python train.py --dataset="retinal OCT scans (Kermany 2017)" --train_examples=98430 --expert_mlp_ratio=0.5 --layers=10 --positions="relative_bias" --orthogonalizer="newton_schulz_5" --max_steps=9000
Rows from block 2, named by matrix and row number. Rows with one number belong to one attention dimension. Each number is 500 + 25 x the weight over the matrix's rms, rounded and kept within 0 to 999. All counts start at 0. Numbers have three digits each.
# v: attention query, key and value (stacked) (model.blocks.2.attn.qkv.weight, 576x192, the v third), inputs 128-191
# proj: attention output (model.blocks.2.attn.proj.weight, 192x192, transposed), outputs 128-191
v.66:500500500500527557538500450471522500462500500500500500532500500500527465514500500500528500489500500500500458500500500524523500500500500500500528500500505500541468491592500500500500480500550500
v.67:500472500500500500410455500500500500545529475500500500456500500500500547500500557500468500500471500500500537500500457453460500500467454500454500500451500500500500554500500500500500500483448500
v.68:584512538500500500500536500500500500500500500500500544500455493500559500500500529500500500485500500500500500500565554500415500525489500500500500500500468500522500621500476607500500500445475500
v.69:500479500513500500500500500500500500500482500500500500500500500500467532500500475474500534500500500500500500560500528500531500466500537500470500500444500500500500500500480500440500500508500500
v.70:500500500500460500500500500500500500462500480500500535533500500500500500500500500448530500479500500469500500553500500500545444500476500534419500531421535500500500469500500529500500463444500518
v.71:500474500500500471500500500495530500500500543500500546500468500500500500474500570500500428500392475500378500543500500412500500500500500500501500500567500500500500500500500515500500500500500500
v.72:531526500500500535563500487500538500500500500500500455500500542500525500500500500500500487500530544500535475404500500500500500500524500500523500500500500500500500459500500500500500500500500500
v.73:581561500483500500446500500500571500500500453500500420500500500500500500491500500500500456500450547500574500500500500430500500522486500500519500500430465512500500500500500560500500500452500487
v.74:500548500500500500500500500533500500500500563500500500500500500500500481500500438500515500464551500500500482392500500500500500500523500500446500500597500483500500500500500500470500500525500490
v.75:500500500534515500500500434500498500500500519500500500561500500460500500500500500539500473472500500434468479500500500500500500500500500500576500500517538414500500580561500500500500500500500500
v.76:500507500500500500535500500500500500500500500500500530500500500500397500500500415500500500500500436500500500500500500580446500500500500500500500500561500500500500545500500500500500500530509500
v.77:500445500500520500500478500529500476500500500500500500500500500464500500562500589448500565500577544488500500500460453485500500521500500500462500500500500500500500430533500500500500500500500500
v.78:500500500501500500500500500500500500500470500500500500500453500500500539500480500529500517500528487500500500552541500500554500500500480500500500500581500516500500529461500465500500500559500500
v.79:500592467566553500500500421500418500500500500500500517531500509500519500469556542500500500471557500500614458500500500500500500499525500522500548500547511500500500500500500500500500500600500500
v.80:636500500500500500500500500500485469500500500500500509500500517500438542500500480531500500536500500530500500473535528448437500455480500500453497518500454500500486500421500415500500500500466500
v.81:474565500500500500426556500500500500526500500500500500519500517467472450500500500500500446459500500433500500500530425603500500500500592483546500500500522414619500489500564537500500500500500500
v.82:500523500566531500500537500500375500500500436500500562526500500572500522566500500500546530500500500500601500500500457500463500423500465545500500455500460500406500460425531500500500500500531500
v.83:500610500500465500500535500500500500500500500501500549500539500481531500500470500500500511542500461451577500531500375574440500500545500520500500500451500500600500500492500500500531500500389500
v.84:467551515500537454589491450571500456500400500549500476481482558389500500544541478419500549435500598472412470500527458553500500564500536516500504500570500500500500464500500501500500500574534436
v.85:516500500500504500500500500500500500500500500500500500500500529500431500500521442500468450500500566500434500444500488418553511500534500455539500500443500476500482535515532454500500549438500540
v.86:529540500500530500595500500500500500500500552538500500471500540500500464500568454500500476500437539500428522500565500480500500568511531500500500514500500500500500500500500500500500500544500500
v.87:500448500484500500500559500511508500534563554500500500453500500500500533572500500500462500500500500431409500523480500500564558500500500488500480444372500500500500534463500541538552500561500500
v.88:540541500500482459378543550422500500500500500500500444540500500500455500415460541523535442451500433500590466500522528500500500395500564500634500500500517449500500570461500502500539500485500500
v.89:500540448500500447500500539483567535522500478483500500500500500544559500532500559500500500500500500500500500462556612446572546497500522454544460500500500500500500527526517566500545555478540500
v.90:500461457500500500500500533487448500500500555500500556490500500500500500500500423500500523515479556500500500500500596482500500500500481484500500520418500519500500432500500397543461500500500500
v.91:418500500500500500445500500500500448500469451500500432500466500500500515500500566500525528500565526533463500479500556500492515500500541500531500500574500500432500480546500500500500508500639500
v.92:500449500500541500565500500500545500500604500500500500514447537486500500527536500500500391500500500532390500596500500500500487442500500533435500543388500438554500526500500537500553500559487500
v.93:560549500500435500500500500486500500500500500500500563500500500466500500445500420500500394515547500500500500470537475458500500525500500500572500500500500500549500500500500464500500500419366552
v.94:500500500500585500500500500471587500531500500500500534488500500559500500500500500500479493500430500500500500454471451414500500500500500500462500500500500500500500610500521500500500541404500528
v.95:591500500542500433595500500500564500500558540536500500446500500500500500500550490485500490500500455500500500500500511399550500483469464500500533527489500533500500575500500500500530500540419500
v.96:500500500500500500545500500544500528500500500500500500500463500500500500544500500500500500494515500500481498500470455518562500500500500500500500500469500500500500500500500500538500500547500500
v.97:500492469594500500465500500480500500497476500500500535500500500595500500500500500500500500500500434570500500500500500480535500449500500500500500500500500500500500534500459500466500500460500500
v.98:500500500447478500500500500500500500500531500500500541500500500500500500511500500473500461498500500500500500483500500500500500500500500500500500500500500500464500500500492500500548500500548500
v.99:575437500467460500500481470500500500500500499500500545500525500500500500435523500500500478500500459500500463487516500500500500500527500500500500500546500500500500448524500500500545500500500500
v.100:500500500540561500500500500500500452500500564500500500500500500500500500500500526475500500500500500500500518485500500500500482500500500488454500500529500500500470500500514500500500484500500500
v.101:500500503575529538500500500547500439519492500500500527500518500500551500500500500500530500500500468500500500500500534500500500500527544500500500500511500553500489500552500500500500500500500500
v.102:566500517500532532516470500500500500500500549500500500500531530500500500500525500500500500472500533500500500468500500500500500494500500482500500500532500500537500500500500500500516500500545500
v.103:500507500426500461563500468500500500500451550500500500500421500527537500459537500500500500467524548525500464500489500500567500500462461500555500500559500500573500529440500500500500500465500500
v.104:500429500500441500462500500482500500500500456500500500500500500500428500500500514443500500500500458462500500500500500500500500482500500500500500500500500500500500500500500500500525488500500500
v.105:500500500552500500500500553500500500500500500518500500500500500500500500541500500500500476513500500530500500487500500440457500500500460500563500500553472500503500500481534500500455454463500500
v.106:500575500500485453574500500500500500539533500480500500500500506462555500500522500518471509463542526489522500517500500539451523500500500453500500500500516482553500539500500500500500539500500500
v.107:445435468500488500432500500500500500500500423500500500500500468500445500558480463440515500540483480500500500512500500500500500500500500523500500500406500500418500500500500500500500500500500500
v.108:500500500552567500448500500500500470480500524500500500500558481528514500500500462527500500500500500500500530500500540432500500500500500500456500500531500500500476500519454473500500486500500500
v.109:500569500500445500500500500454500500489489500500500500476491500569507500417500500543541451500557500532500483500500542483500500500500500500500508500618500500579500535500466500500527500416500500
v.110:500500525500500500529500486500483500500500500500500484500500479452516500500500500500455567459500531468591500500500500542410500500500524500500500500444500500500500463500513500500481500500500500
v.111:529500500500500500500500500500500500500500525500500500500500500500527500476500500500461500471528500500500500500500500500500526467500500500503500500542500500500500534500500532500500517500500455
v.112:506500500500500500500500500500531500500500500500500500500500500500520474554500500500500500512453500512426500486524500500500521452500525500474500500535500500500500500500500500500522531472500500
v.113:500430500500516500500557520464500584500500500500500570530500500500500543500500500483480500500467500500467500538563520500565500500500500478500500469473521500429500586500475500500500500500500500
v.114:534500522500500492500457488500456443500500468527500478500438500500500477500536450500500500442500500519518500500529431559500500514448514500500438500500500500558487499500488500500500484540450479
v.115:446455486523500480500500498463500500500500500500500500500500500538500500500492510500500500500500500543454483500500500436500500471500528500436500527500500500500500500463500500500500500500460500
v.116:500500500500500500463500500533500484500500500500500500500468500525532500535500500500545500500500500520500500500540451500482465500500500500500461500506500500500500500500500500500500500476490500
v.117:500500500500500500500500500500569500500500519500500500464500500500500500500477500500479500512469500457464500500500515500500500500500500472500500500536500500500500500546515500500500500500530500
v.118:462500500524500500516577509500500558500454500500500517552500500500500500500500500500500471500500500517500500500500500458397500500500500500500521500500500500500500500500500500500500500491500500
v.119:500500500491519500500500500500569500500500540500500500468500500480500509434500500500455547500500500449500500500476500554500500500507500438500500500500500500437500466500500500500500524500521537
v.120:500500500500500500500500538500500500500500466500500500500500516500471512500500545500500500500500500482514500529500500500500500500500500500512508500500500500500500500500500500500500500500500500
v.121:500500500500500481500500500500463500500500500500500500500485530500500551551524500464530500500535500555494500500500472500500500500483500467500500500469500458500500500477500491500500500473500500
v.122:526500500500500500516500529500500436500500500500500500500469500500534500500500513500500500494500500500477500500530500500454500525500564500474500500527500500500500459500533500469500515469500500
v.123:563525500500500500543411500500529458500466501500500500482456500500555442500500500500500500500500500467500500500500466536500500511500500500500457500553500506548500522539533500500500500535500500
v.124:588594500500500500500486465523500456500500500500500500500467500488500500500519457500527500493500500500517536500500418544437500539500500500500471500554500500553500500500492500500511500500500500
v.125:473500500500518500500522500547579500500500500500500500500500500500469500458500525500454500500523500475500500500467500531500500500505500500500500466483500500436500500500500500500500521500533500
v.126:500500500508528500500497500500500491500500486500500500524500500500500500500500500500517500500500500500500500500527482500409500500500531500500483500500500500551476546500500500500500500464473500
v.127:551527500500500500530480500482500500500459500500500500500500500500500500500500500500500500500459500500500500500546500500500500500500500500500500500539500500527500500500500532500500500500460500
v.128:500519529520500535529500525500500535500500500515500500500500500500500508536500500500500500527500500500500500500486500500458512556500500500500500500500500500500500494500562467500500500528500500
v.129:439500520500500500500500549500500500500500469549500500500500485500500500500476477467482500500500500500520500500435500500500500500500482500500500500500500500500500500500500523500500500500500500
v.130:463500500500500500543533506500500463494500500500500507510500500500500472558477485500500500500500454500500500520500500500500535500505500500473500500479515500519490500500527500500500500500500500
v.131:500500500500500500459500500500535532500500500522500483500500500514500500558500500523500500476500551500467500500484534500500500570500460500500500500500500500500520500570500466500500500467507500
v.132:500500500542500500500500500500466500500531500500500500500500500500512500500500500500500526540500500500500500500500500500500500471465500517473500522521500500500500500456505500500500500500500500
v.133:500445500482500467500500500521500500506500570473500500500500500521575500500500500500500500500500500500500500500500500500500500500500487437500500500483500500500500500500462500500500500500500500
v.134:500500500500500500500500533474500500500500500500500500540500488477453524500476500500500500500500500500552500509523471500470500500500500532500471500534500500500500480500462485500509500500500500
v.135:500500500527525500534521500500473500500500500500500537500500479500529469551500500500500500486500500500517500558444500500448500500500500500456500500466517529500500465500524500500500500500500469
v.136:500500500500500500451500500500520500500500500511500500500500500500481500500500500500500500500519500500514500500500500500500500492500500500484500519500500500500500459500443500500508500500500500
v.137:500546500533500500500500480522467490500500500500500500500500500500467500500500500500500500500500500500518500500500500500500500466500513534500500489520500500500500470500527500500500500500500481
v.138:500500541500483500545500500500482527500500477500500500500500500462486500500500538500500529500500500500508500500468500461454500500500500522500523500500528500500500500500500500500500500513530500
v.139:500500500513500500431500500467500500500457500542500448519500500500460500500500500500500500500500559477500500500496500500500500500500500500500500500500500500500500465500505515500500500500500500
v.140:500500500500500532528500523488500500500500500480500560514500500500500479525474500500500500500500500500500518500545500500500500500528546500500500500500522470511500500515500500500535500518560500
v.141:533500500500487482440500500458500500500500500500500467484500500500435500439500500500517500500500549534477500500488500446500500500500500500500500500563500463454515549500500430475500500500500500
v.142:500500500500500500459500500500500500500500500500500500500500500500473500492500500500500500518514500500485500500528500500520500500500500500538500519500500500500500500500500500500500517500500500
v.143:500500500500488500500500500500500500484500500500500500500500500500500500460500500500500500500477500500500500500500500500544500500528500500500500500500500500540500500512476500500500500500500500
v.144:500585521477500500549500500500500500500500500500500518500544500500500500500500500470500500500461500500460492500500500500559500500500463500476500500500500524530500500512500500500534500494500500
v.145:552591500500420500551490500500500500500500500473500500500500490484500500500500458521500510500500500500586500500500512500500500553500500500534530500500500500500500500500500422500502500500507500
v.146:500463500500500500447500500500500500500500500500500481500470499500500500500486521500500500523500500500500522500500532500500500500500500500500500500570500500500500492500500500500500500553517500
v.147:500410500500500500500500513500500500500500444500500467500500485546500500500500569500514500500500500565500500500500500500500524500500462546500470500437500500500500500500500500500500500500500500
v.148:500442500500500500435500481514424500500500521500500500500456500500500500500500500500500500500512500500550528500500500500500500500500500500500500475500500500500480500500500500500500500515500500
v.149:500500515500500557500500500500500526465500500477500516544500463500427500500500500500500500500519500500500500546500500500500500500500480535519500492410500500572500500500500462500500500500500525
v.150:500562521500500500500500500532500500518500500500500500500542500500500500500500466500500500500500536458500500529500500500500449500500500500548500500542500500500500500500518500500500500500500500
v.151:500526500500535500500500520466500500459500443500500532507500495523500500500500500500500500500471500500494500500500500462438500500500500500451458526500500500500500500500500500500453500465492500
v.152:500500500500500500500500500500500451500500500500500500500500516500500480531500500461500500500500500500500500500500491500500500500500500500475500500500500500500500559500500535500476529422500500
v.153:489452500500500500457500546500500500500500463523500500505500500551500500500482500500500500500476500500500478500500500500461488500473500500500500500500500500500500500500533500500528500467500500
v.154:543500500501500500500500500500500500500500500500500500500500500500500500462500500500544485500429500500500500500500465500500500500500500500500500500500500544500459500500500500500524500500500500
v.155:500500500500500500443500500500500500500500395500500440500500500500500500500515500500500500500464500500478500462500500500534500500520500500500500500500500500500500522527500568500500500497500480
v.156:500418500500500512448500514500500500470500420500500455500443500500425458500500521500500500500500452500500524500526500500500500500500500500500500500500500500500500500500500500500500500500500500
v.157:517500500500500500500500500500500535500561500500500500500500500500500500500500475525500500500500500500500500500500500500500500500500500500555500500500500500500500475500500500500500500500500500
v.158:500500500500500500500500541450500500500500449500500500500500500500500500495500478500482500500500500500500500500500500500396500500500500500500457500500500500500500500500500500500440500494500500
v.159:500500500500534500500477500500474500500493500500500555500500500543500500500502537500500500500500460500500518463500500500478500500500500500424500500481500500500486500500520500500500486452500500
v.160:580500525477437500500500500515614500500500500500500500500500500500500500471481404500500500500577455500528500500500577561500441500500500500585500565500518476561500561500500342500500500500378500
v.161:500591500544500547630500500500500471522466487500500580434526500500476500500500377500500500500577500554500500500500500410523459500520500500527500500555476500500500500488463436500500500500500500
v.162:390519553538500500616500500500500500500500586500500500468539500453500500500500500500500562500512500500463500437500548467500500516574548454556500500550500462411477377544500475500568500452635500
proj.66:500500500473500524476500469500500500517500500500478500529500500500500533478500500472506500500500500500500500500500500500500500500500500500500515494500500500500500500500500500500471500530500500
proj.67:500542500421463500500500500500500500500500436500431500474500454500500500500500448539500529491450500500500500500500555500538440527521500453418500500500500481500500614500500580500500500525553500
proj.68:559467500500474538439500500500500500501506500527442500500500500463571500438426500500500532500553482500436500500500500500596454500533490500500517494419500500533500570500500552500500500503500531
proj.69:547500502500525495500500500458500500488538500500552500500500500554500489500563500500480540500500500500509487550530500500473500500500500500500500500570500500486500500500500478500500500500500500
proj.70:508500476500500500500500500500500500500500448500441500505520500500500500500500500500460500500500551500500500541500500446473500534500500500410500500500500500465500472500500540500500500500464500
proj.71:474500500500500500445500500533500500500547500567500490500500500462500500500410500521500500493426453500500500500500500425604500500527500477500524500449500500533500500500500500500500500500500544
proj.72:473475500500526500500500419500500500500440500500500500500500507500500500500500500500500500500560360500500500478500554541500500500500467500558500518500471500500500429500500448500500500500458500
proj.73:500445500500478500500500500513459500500500501500484500500500500445500500500493466500500500500409500500472500500500500500500500556500500454500500500448500500500500500500528569500500500581500500
proj.74:500499500500500500527514500500500500519500536500500500500500500500500500500461565500500500500614466500500500461500500500500500500529500500500500500403500500525517500500500465500500500500479500
proj.75:500469500500555500500500500532500500500497536500575540500477545452500500541500523500500500500500468500500500500500500500500534394500500500558500500500500500500500500500500465500500492500500500
proj.76:500549500486500500500500500442521520500500500517461500500500500500441500500500534500500500530483540500521500536500500524500500567500500542500500500500500500500500590500500500500500461500500500
proj.77:500556500477539500487500500500500500500462493500447500500515500500500500390500486500500500500542513500500500500500500500500500460500500449459500500495500500500500420500500500505512500500401500
proj.78:509500500575571500500500500500500500500500500500566500500500500500536500500500500500500500455566500500554500500500500500500500398500500545546467500500500500500500557500454450500500500472500500
proj.79:500430513469552568558500500500519500500500563498500497500500500447500500530500500500500460537578500500521500500500500500500500500439500500555500500465500500447528459500500468500500500500500500
proj.80:500566500500438500500500475500500407500500460420500500500500500500467500504500554500388496500500544500500500500500500517574500561500550500500500500500500500500500366464500499498500500429500500
proj.81:500428484500520500529466500500500500500500537554435500500519482500479500500455450557595500500512565500500500500500500556500500500564500500500518457500500500465500582494441551500500500500525500
proj.82:571500500500583500500500500500506500500483406500548500500500530451631490500389555500579500500500520500419500500500519500517500500500489399439500500500500528500500500560567492500500500500463500
proj.83:500408500497435500500500500500500500500500500500500500500480500532546500500500500529536500500525500533434500500498500500548592465500500477511500500582500523500500542447551521500520524419548551
proj.84:500500500500598544500500440520500500485500500500500500568500500461500500500441561500532500500551500500500500500500500500463500500488500463481500473545500500500500536489438448500500500500500500
proj.85:528581475500581500562500500470433500500500478581453500507519458500444500540443591545500500510500500500500500484500486500474500548500525500538500500553500500500500563510500412500440494500500500
proj.86:500500500500537570500500500490488500500500500500490500500453500442467500500500557500500500500500500500500500512500500500500500557475549468500500500500500500500500561500462440500500512478506500
proj.87:521462500500566500500500500500500500525500566500500500500473500500500500410606557541428500471538500500500500500500500500500500500500500500500500527542500500500559500471497519430446500500500433
proj.88:500535487500416498617500515500500500500538500500526522541500500559500500500453415500500500500330537500500512500500500480491500583500500559500500500442500500448500500500570549463513500542500500
proj.89:500481500564518500500500500500500500500500432500465476500500500500500500435480478500500528491449500500539500500537500500500471500454500500500500500500500500500500499500477555500500500500500543
proj.90:500552500500557472487500500500448478500500500500551470500500500500500500500500560500520500453500480500500500500460500500500500614500511589500500500535563500543500500477500428500500470500500448
proj.91:500560493500560527555500500500500500500500500500500500500500500500500495462500446500509503500425500507589500452500500435500482519500477553468500458440500500500494500539500557500500500500431500
proj.92:435529500518414611459500500500500500464500532483500500573523488500500500474500544486448480500568500500539500500547455500563500500500497439500500500540500500500500500500500500500500500458494500
proj.93:500500527452425500500500500500468500502500445500502500500500439557500500542580500529500500500540500500500500500500519500500500500500500555500500502500500500500500549500476500500500500500561540
proj.94:509500500500572510500500518500500500500500443500500500500500500534500500543500500500500518500487500500500500500500500500527500500500468500493500500500496471500500496500500445500500529500500500
proj.95:500500510500427500471500509500500500500500500500470500500500500500480467500473525500500456500500542500500500500500500500527518500510500437559497500500529500500500500500472500500500500450500500
proj.96:530500500510500500500500522500500500490540500500500500521500453500500500500500449500500500500500452500452500486500500500419500533437506500419522500500500489500500486500500418500500484500500500
proj.97:500500500432500500544500500500500500500476490500439500500500500445500480417500539500500500500539433500566500515546500500456500500500500482500500500500500500459500500468500527500500500500442500
proj.98:557500500500468500500500531500500541500524549500484500500500500500500500500500500500500500539436500500454500500500500500526500566500500500500500500500500500500500500482560500500460500500484500
proj.99:500500500483500500500500500519500500500500500500476500486500517445500500500518512500484500500500500500500500500500500518515564500500500485500500500500500519500500500500500500500500500500500500
proj.100:500500501500500477500500500497500500500500545500471500500500468500500500500496480524546500499500500500500500500500500538500451545500500568500500500447500459542500500500435438500500500523522500
proj.101:500500500500500500500500475500500500500500500500507500500500557500500500500500500529488500500500500500500500500500500550500500500500500500500500500456500500500500500476500451500500500500500500
proj.102:500500526526500500500500500500500500500500531500500500500508500437476500500500454500533500500500500500500500500479500500500468500500500500500500500483500466500500500477435454500500500527500500
proj.103:480485531500500550437500538515500500500500520503527500500500500423401507500500500490500500500529500500500524500500500500500500500479500444500500494500500500500500500500436500500520500500500500
proj.104:500500500472420461500500460500500500500500463500481490500500453552500500500483529478477500500452578500500510500500500500500470541482518500508500500518500500531500519500598500500500500500500500
proj.105:500500500543500500500500500500500500500500500500500500500500500500461500424500500500539500500500488500500500500486500500561500500500500437500500500451500500500500500500415467500500500500562500
proj.106:500500529522585527431500500487500492500500532500500500470500500500500500500500495514434500500583550500541500500500544501446500500500478572500500500500500500500500500476500532500500528500500500
proj.107:504500462500467500571500500500500500500508426545500500500500500579539500500500545500464548500431500500500500500530431500536500500500500449547479500553500500500500500524595513500506468500500500
proj.108:463492500500556500555500467500500500500500500500472500500500500500500477500500500500525500520500500523500500500500500500481568447500500500500500500500500500502500461500528500500500505500463500
proj.109:483500500522526530456500500549500500500500529478500500528500571363440500500500500554513500500606500500558500500500500452515500500500485500430500529429500555481500510500440500500500571500500500
proj.110:500500500517500500500535518500500500500500456500551500442500502574555500500524500500500500498500500461500500474507500451576473476500500550500500500500476536500500466500560546500500500500529500
proj.111:471500510500500500500500500500500531500500513500455500500500500500475500500500474526499500500540500500500500500500500500500500553525477500443500500450500500500500532500485500500500500522500500
proj.112:500482489500500500500500528500500500500500500500460500500500500500500500500500500500500485464500500500497500500500500525500500585500500500420500500457500500500500500500500484500500500500517500
proj.113:474448500500570500500500500500500500500500500500414500500500500487493500500500500511500500467536500500500500500500500474500500500534478464500500500537500500500500500500500500500523440500500500
proj.114:534543480500500500500490509500500500487500500500571474500500500474500500505512546531439513522447500500500500500500500530500481500500500465500500506500500500500500500505500551470500500500500500
proj.115:487460464445500500500500500522500500500500422500500500500500460551543500515500500500500500463500448500500500477500500500500500567500500500497457483500500500500500500531530500500500500480539500
proj.116:500500500432500500500500516528488443500500500500514500500500500500500500500500500500450500500500500500500500492500500557547500560500500500522500500500500500500500500500555500500500491500500500
proj.117:483500500500542500500500500500500488500500506480441500500500500476500500500500500500500500500500500500514500536500500500500500500515500500437500500484500500500500500500472457500500500500500500
proj.118:445500500500500500500500500500452509500500443441468500500500463530500500500519500509500469500500468500500489500500500500514500541500500500500500482519500500500500544500500500500500500500519500
proj.119:507500525500561500477500500500522500500500537500456500500500500458500500535500476500500500500500537500500500500500500500563500417500500500500500500500478500500500500500476500500500500500451536
proj.120:500500513500500500500487469500500500500500472500500479500500500500500500500500473500500500500500500471480483500500500500481500500500500500536513500527500500500500500500500500500500473517500500
proj.121:500500500553500500500500500500500500493500500500500500500500500500500500457500500520500508483512500500500512500500500500500500500500500500527500484537500500500500500500500500500533500500500490
proj.122:500500500500500500500500511508500500500517500500500500466500500500526500500488500500500500500500500500503500500500500500500500500500500475500500500500500458500500500521493451500513500500500500
proj.123:500534478500519453473500500518545500500500548500500451488500500467530500500500523500500500500453500500497500532497500500549500500500500501500500500456477500454500500515496500500500500500500500
proj.124:502557500500500485500520518500500500500500500438535500500500500475485483500500531500500500517421519500500500548500500513500500500500500500486500500468500500519500500523500500500500500500500500
proj.125:500500532500500500500500477500508506500500536500500500500500471500454500500500469500500500500530531457500500500500466500501500465500500512526500500500500500492500500469500500500459500500486500
proj.126:500500500500500500500500500500483500500500459500500500500500480500500500500500500500491500500500500478500500500500500539588500500486500500500500500500500500500500548548500500432500500500554441
proj.127:522468483500500496481500500500500500500483500500500457500500500438500500500500523500500500500446500500520490500500500523500500517500500468463500500481500500500500500500500485500500500500500500
proj.128:500500500541518500467500500482500500485500500500500510500500539500500500469531500475500500483500461500500500500500512500529500485500500535500500500500500490500500500500429500500500520481500500
proj.129:439537500500500524500500484500500500444500465465500500500514500498500500443500500500461500500500489500500500517542532453500500500500500500500500500500500500500500500500522569500500531500500500
proj.130:465525500562492500500500529500500500500517500500500500544500454500500500422500475500500500500500500500500500500500500452500500536537481500494500500500500500500500523500500500500500498500500500
proj.131:463500500500500500500500535485446478520488526476529500522500500500500500473451500525556500500500427500500500545500500500500500458500515563434500500500500500545500500500500500500500487500500500
proj.132:500466500500500500510538508500500500500500500500500500519500500500500500500500500520487500500500500514500500475500500500500500526500500489500500500493500500500500500500500500500500527500500500
proj.133:459500500500500500500488500500500500500500560500470500500500500522561500538500500500445500500500500500500500487500455500500520551500500500500500500500496500500500500491621500500500500500500500
proj.134:500500500500474500500500500500500539500500470500500500500500500473414500500500500500539500500500500500468500500500500500543500500532477500500500500500500519500500500500507500500500500500500500
proj.135:500546500500500500500500518500500500493500487507500500513500459500500500474545465500500500500500500500530500500500500500542500552500500500469500500500500500500500453492500551500520500500474500
proj.136:500500500500500500526500500500477551500500466500524500500500500488478500500500500500529500530500500500500500500500538523518500500500500500500500500500500500500500422500500537500500500511491432
proj.137:500500521500470500500500564527500520500500471500500500500500467513461500500547500500500500517500500514500542500500500500500500524529500500500500500485513522500500500440413500500521515500500512
proj.138:500500500500500500471500500500500500500500500500500500500477500561500500500541500500500500500500478500500500500500500500540500500492500500471500500500500500500500500500477500500500500500522517
proj.139:500500500553500510500500500500455500500460500500551500500500500489464500476460500533520500500500377500500500539500524500500507500500500500466500500500500500516500404500445544500500500500500500
proj.140:500500471475500486500500500500534526500517500481472500500500500500500500500500500500500500500500557500500500500500500489500500500500471500526500500530500500472518500500465461500476500466500500
proj.141:504471500501500461500500500500500500500500494456570515500500531500468500500500542500563500516500500524500500550500500500500484463486500500440500500500500500509500500500482433500500500556526500
proj.142:500500500500500500500500500500509500500500500482500500500500500500462500500500500566500500500500500515500500500500500528461500500500507500503500500500500500500500500500500500500500486542500500
proj.143:454500480500500500478500500500507500500500500500500500500521500500500500520500500500500500500474500481500500500500500500500466425500511500500500467500500515500500500500500500500500487500500491
proj.144:472500514500500500500500530500500500500568500561500500534500500443500500500500500500453500500500428472500493500500500500482500516500500500500500500544500500451500536500500465500500520469500500
proj.145:500500521500463466554500500500500500500439500500404546500500500500545500452500451411553500500500500500500500534500500531525500457500478537500500500431500500541500483500471500500500500500494500
proj.146:500473500500590470430500522500498500500457500474500500500461500519500500500415500500550500500442500500500482500478500500500500414500500559500501450466500500523500500554420540532500500502500500
proj.147:500449500500500500431500500500484500500500500500553500500500500500500500500500500500493500500438500500500482500500500500500500492500500500500500500595500500500528562500513500500479500500500500
proj.148:500500500472500500500500500467500500486468543500500500500500500500500500500500500500583500500500527500469500479500500500500500500530500561500500500500500515526500500500500546500500500500507500
proj.149:500500500464500447569500500500500471479500500519448500500500500500500500500500459434500500517500500500500500536500500500500500476500500535560504500500500500534500500500546556465470471500500500
proj.150:500538500500534500500500500519500500500500500500451500500500500500540500500481478500496447500500500500500500547500500500558504500500500500500500500397500500499500450500466500565549500543500500
proj.151:500500491500498530500500500500500500500500403500557500499500500500490500500539500500419500504500428500500500500517500500500500519500500477500500500582547500480500507493500440500446500500500460
proj.152:500500522500485500500500500500500500500500500526524500500500491500500477500551500427487500500552500500500500500500500580500500568500500500500500500537500500500500500500500500500500516500523500
proj.153:500500500500500500469500500500500500500496429500551500489500500500500500500500500500500500528500500500500500500500528500500572500555500482529500500514500500478500500500500500500500500500500500
proj.154:515539513452537500500500500454500500500479532487500475500500500451460500547500500435500500500500500500500500500500500500500500500540500500483500500540500500500500500485394500500500500500473500
proj.155:500486500500572535500500500510500500500500500500555500500500500500497500500464578508500500500500543500500500459500500472462500500500500500475451500500500500500500530500500500500500500500500538
proj.156:499467500464528500500500479478500500500500500500534500500500562500500523568500500437500500500449558500500500500500500500500500467500500500500527535526500500507500500474500500500500500500500500
proj.157:500485500500500500500500500500500500500500468500466500500500500500500500500500475500500500507461500500500500500500530500500500500494500500548500520455500500500500500500544500500500500500524500
proj.158:479500500500458500542500500500515482500500426500500500500500500500500543500525500500500500500500500500500500523500500500531500500500457500520500500500500500500500500500500500500500500500500500
proj.159:500500500464500500453500495500500500500447500500524508500500500457500500500529500500430508500500500500500500449500500500444462500500500526540500478580500500500500506500488438500500523500500500
proj.160:544438500558499500500500500500500489500500498572460500500526500500500500447500500500535500500478500500500500305500500500568500500546500500574500500500500537500529500500500500500500500442500500
proj.161:500473500536500500500500480467500535546475410500442500521500500565586468500460424549500544500458500500500500500500518469472500441500500500500500500500500500500500456493500692500540500500500500
proj.162:500500500500423442500500503518500500479500500500500500500500500594596500500500500500500500518441500500524500500500500514436500500500500500500506500606500500512500434530544582500500500442482500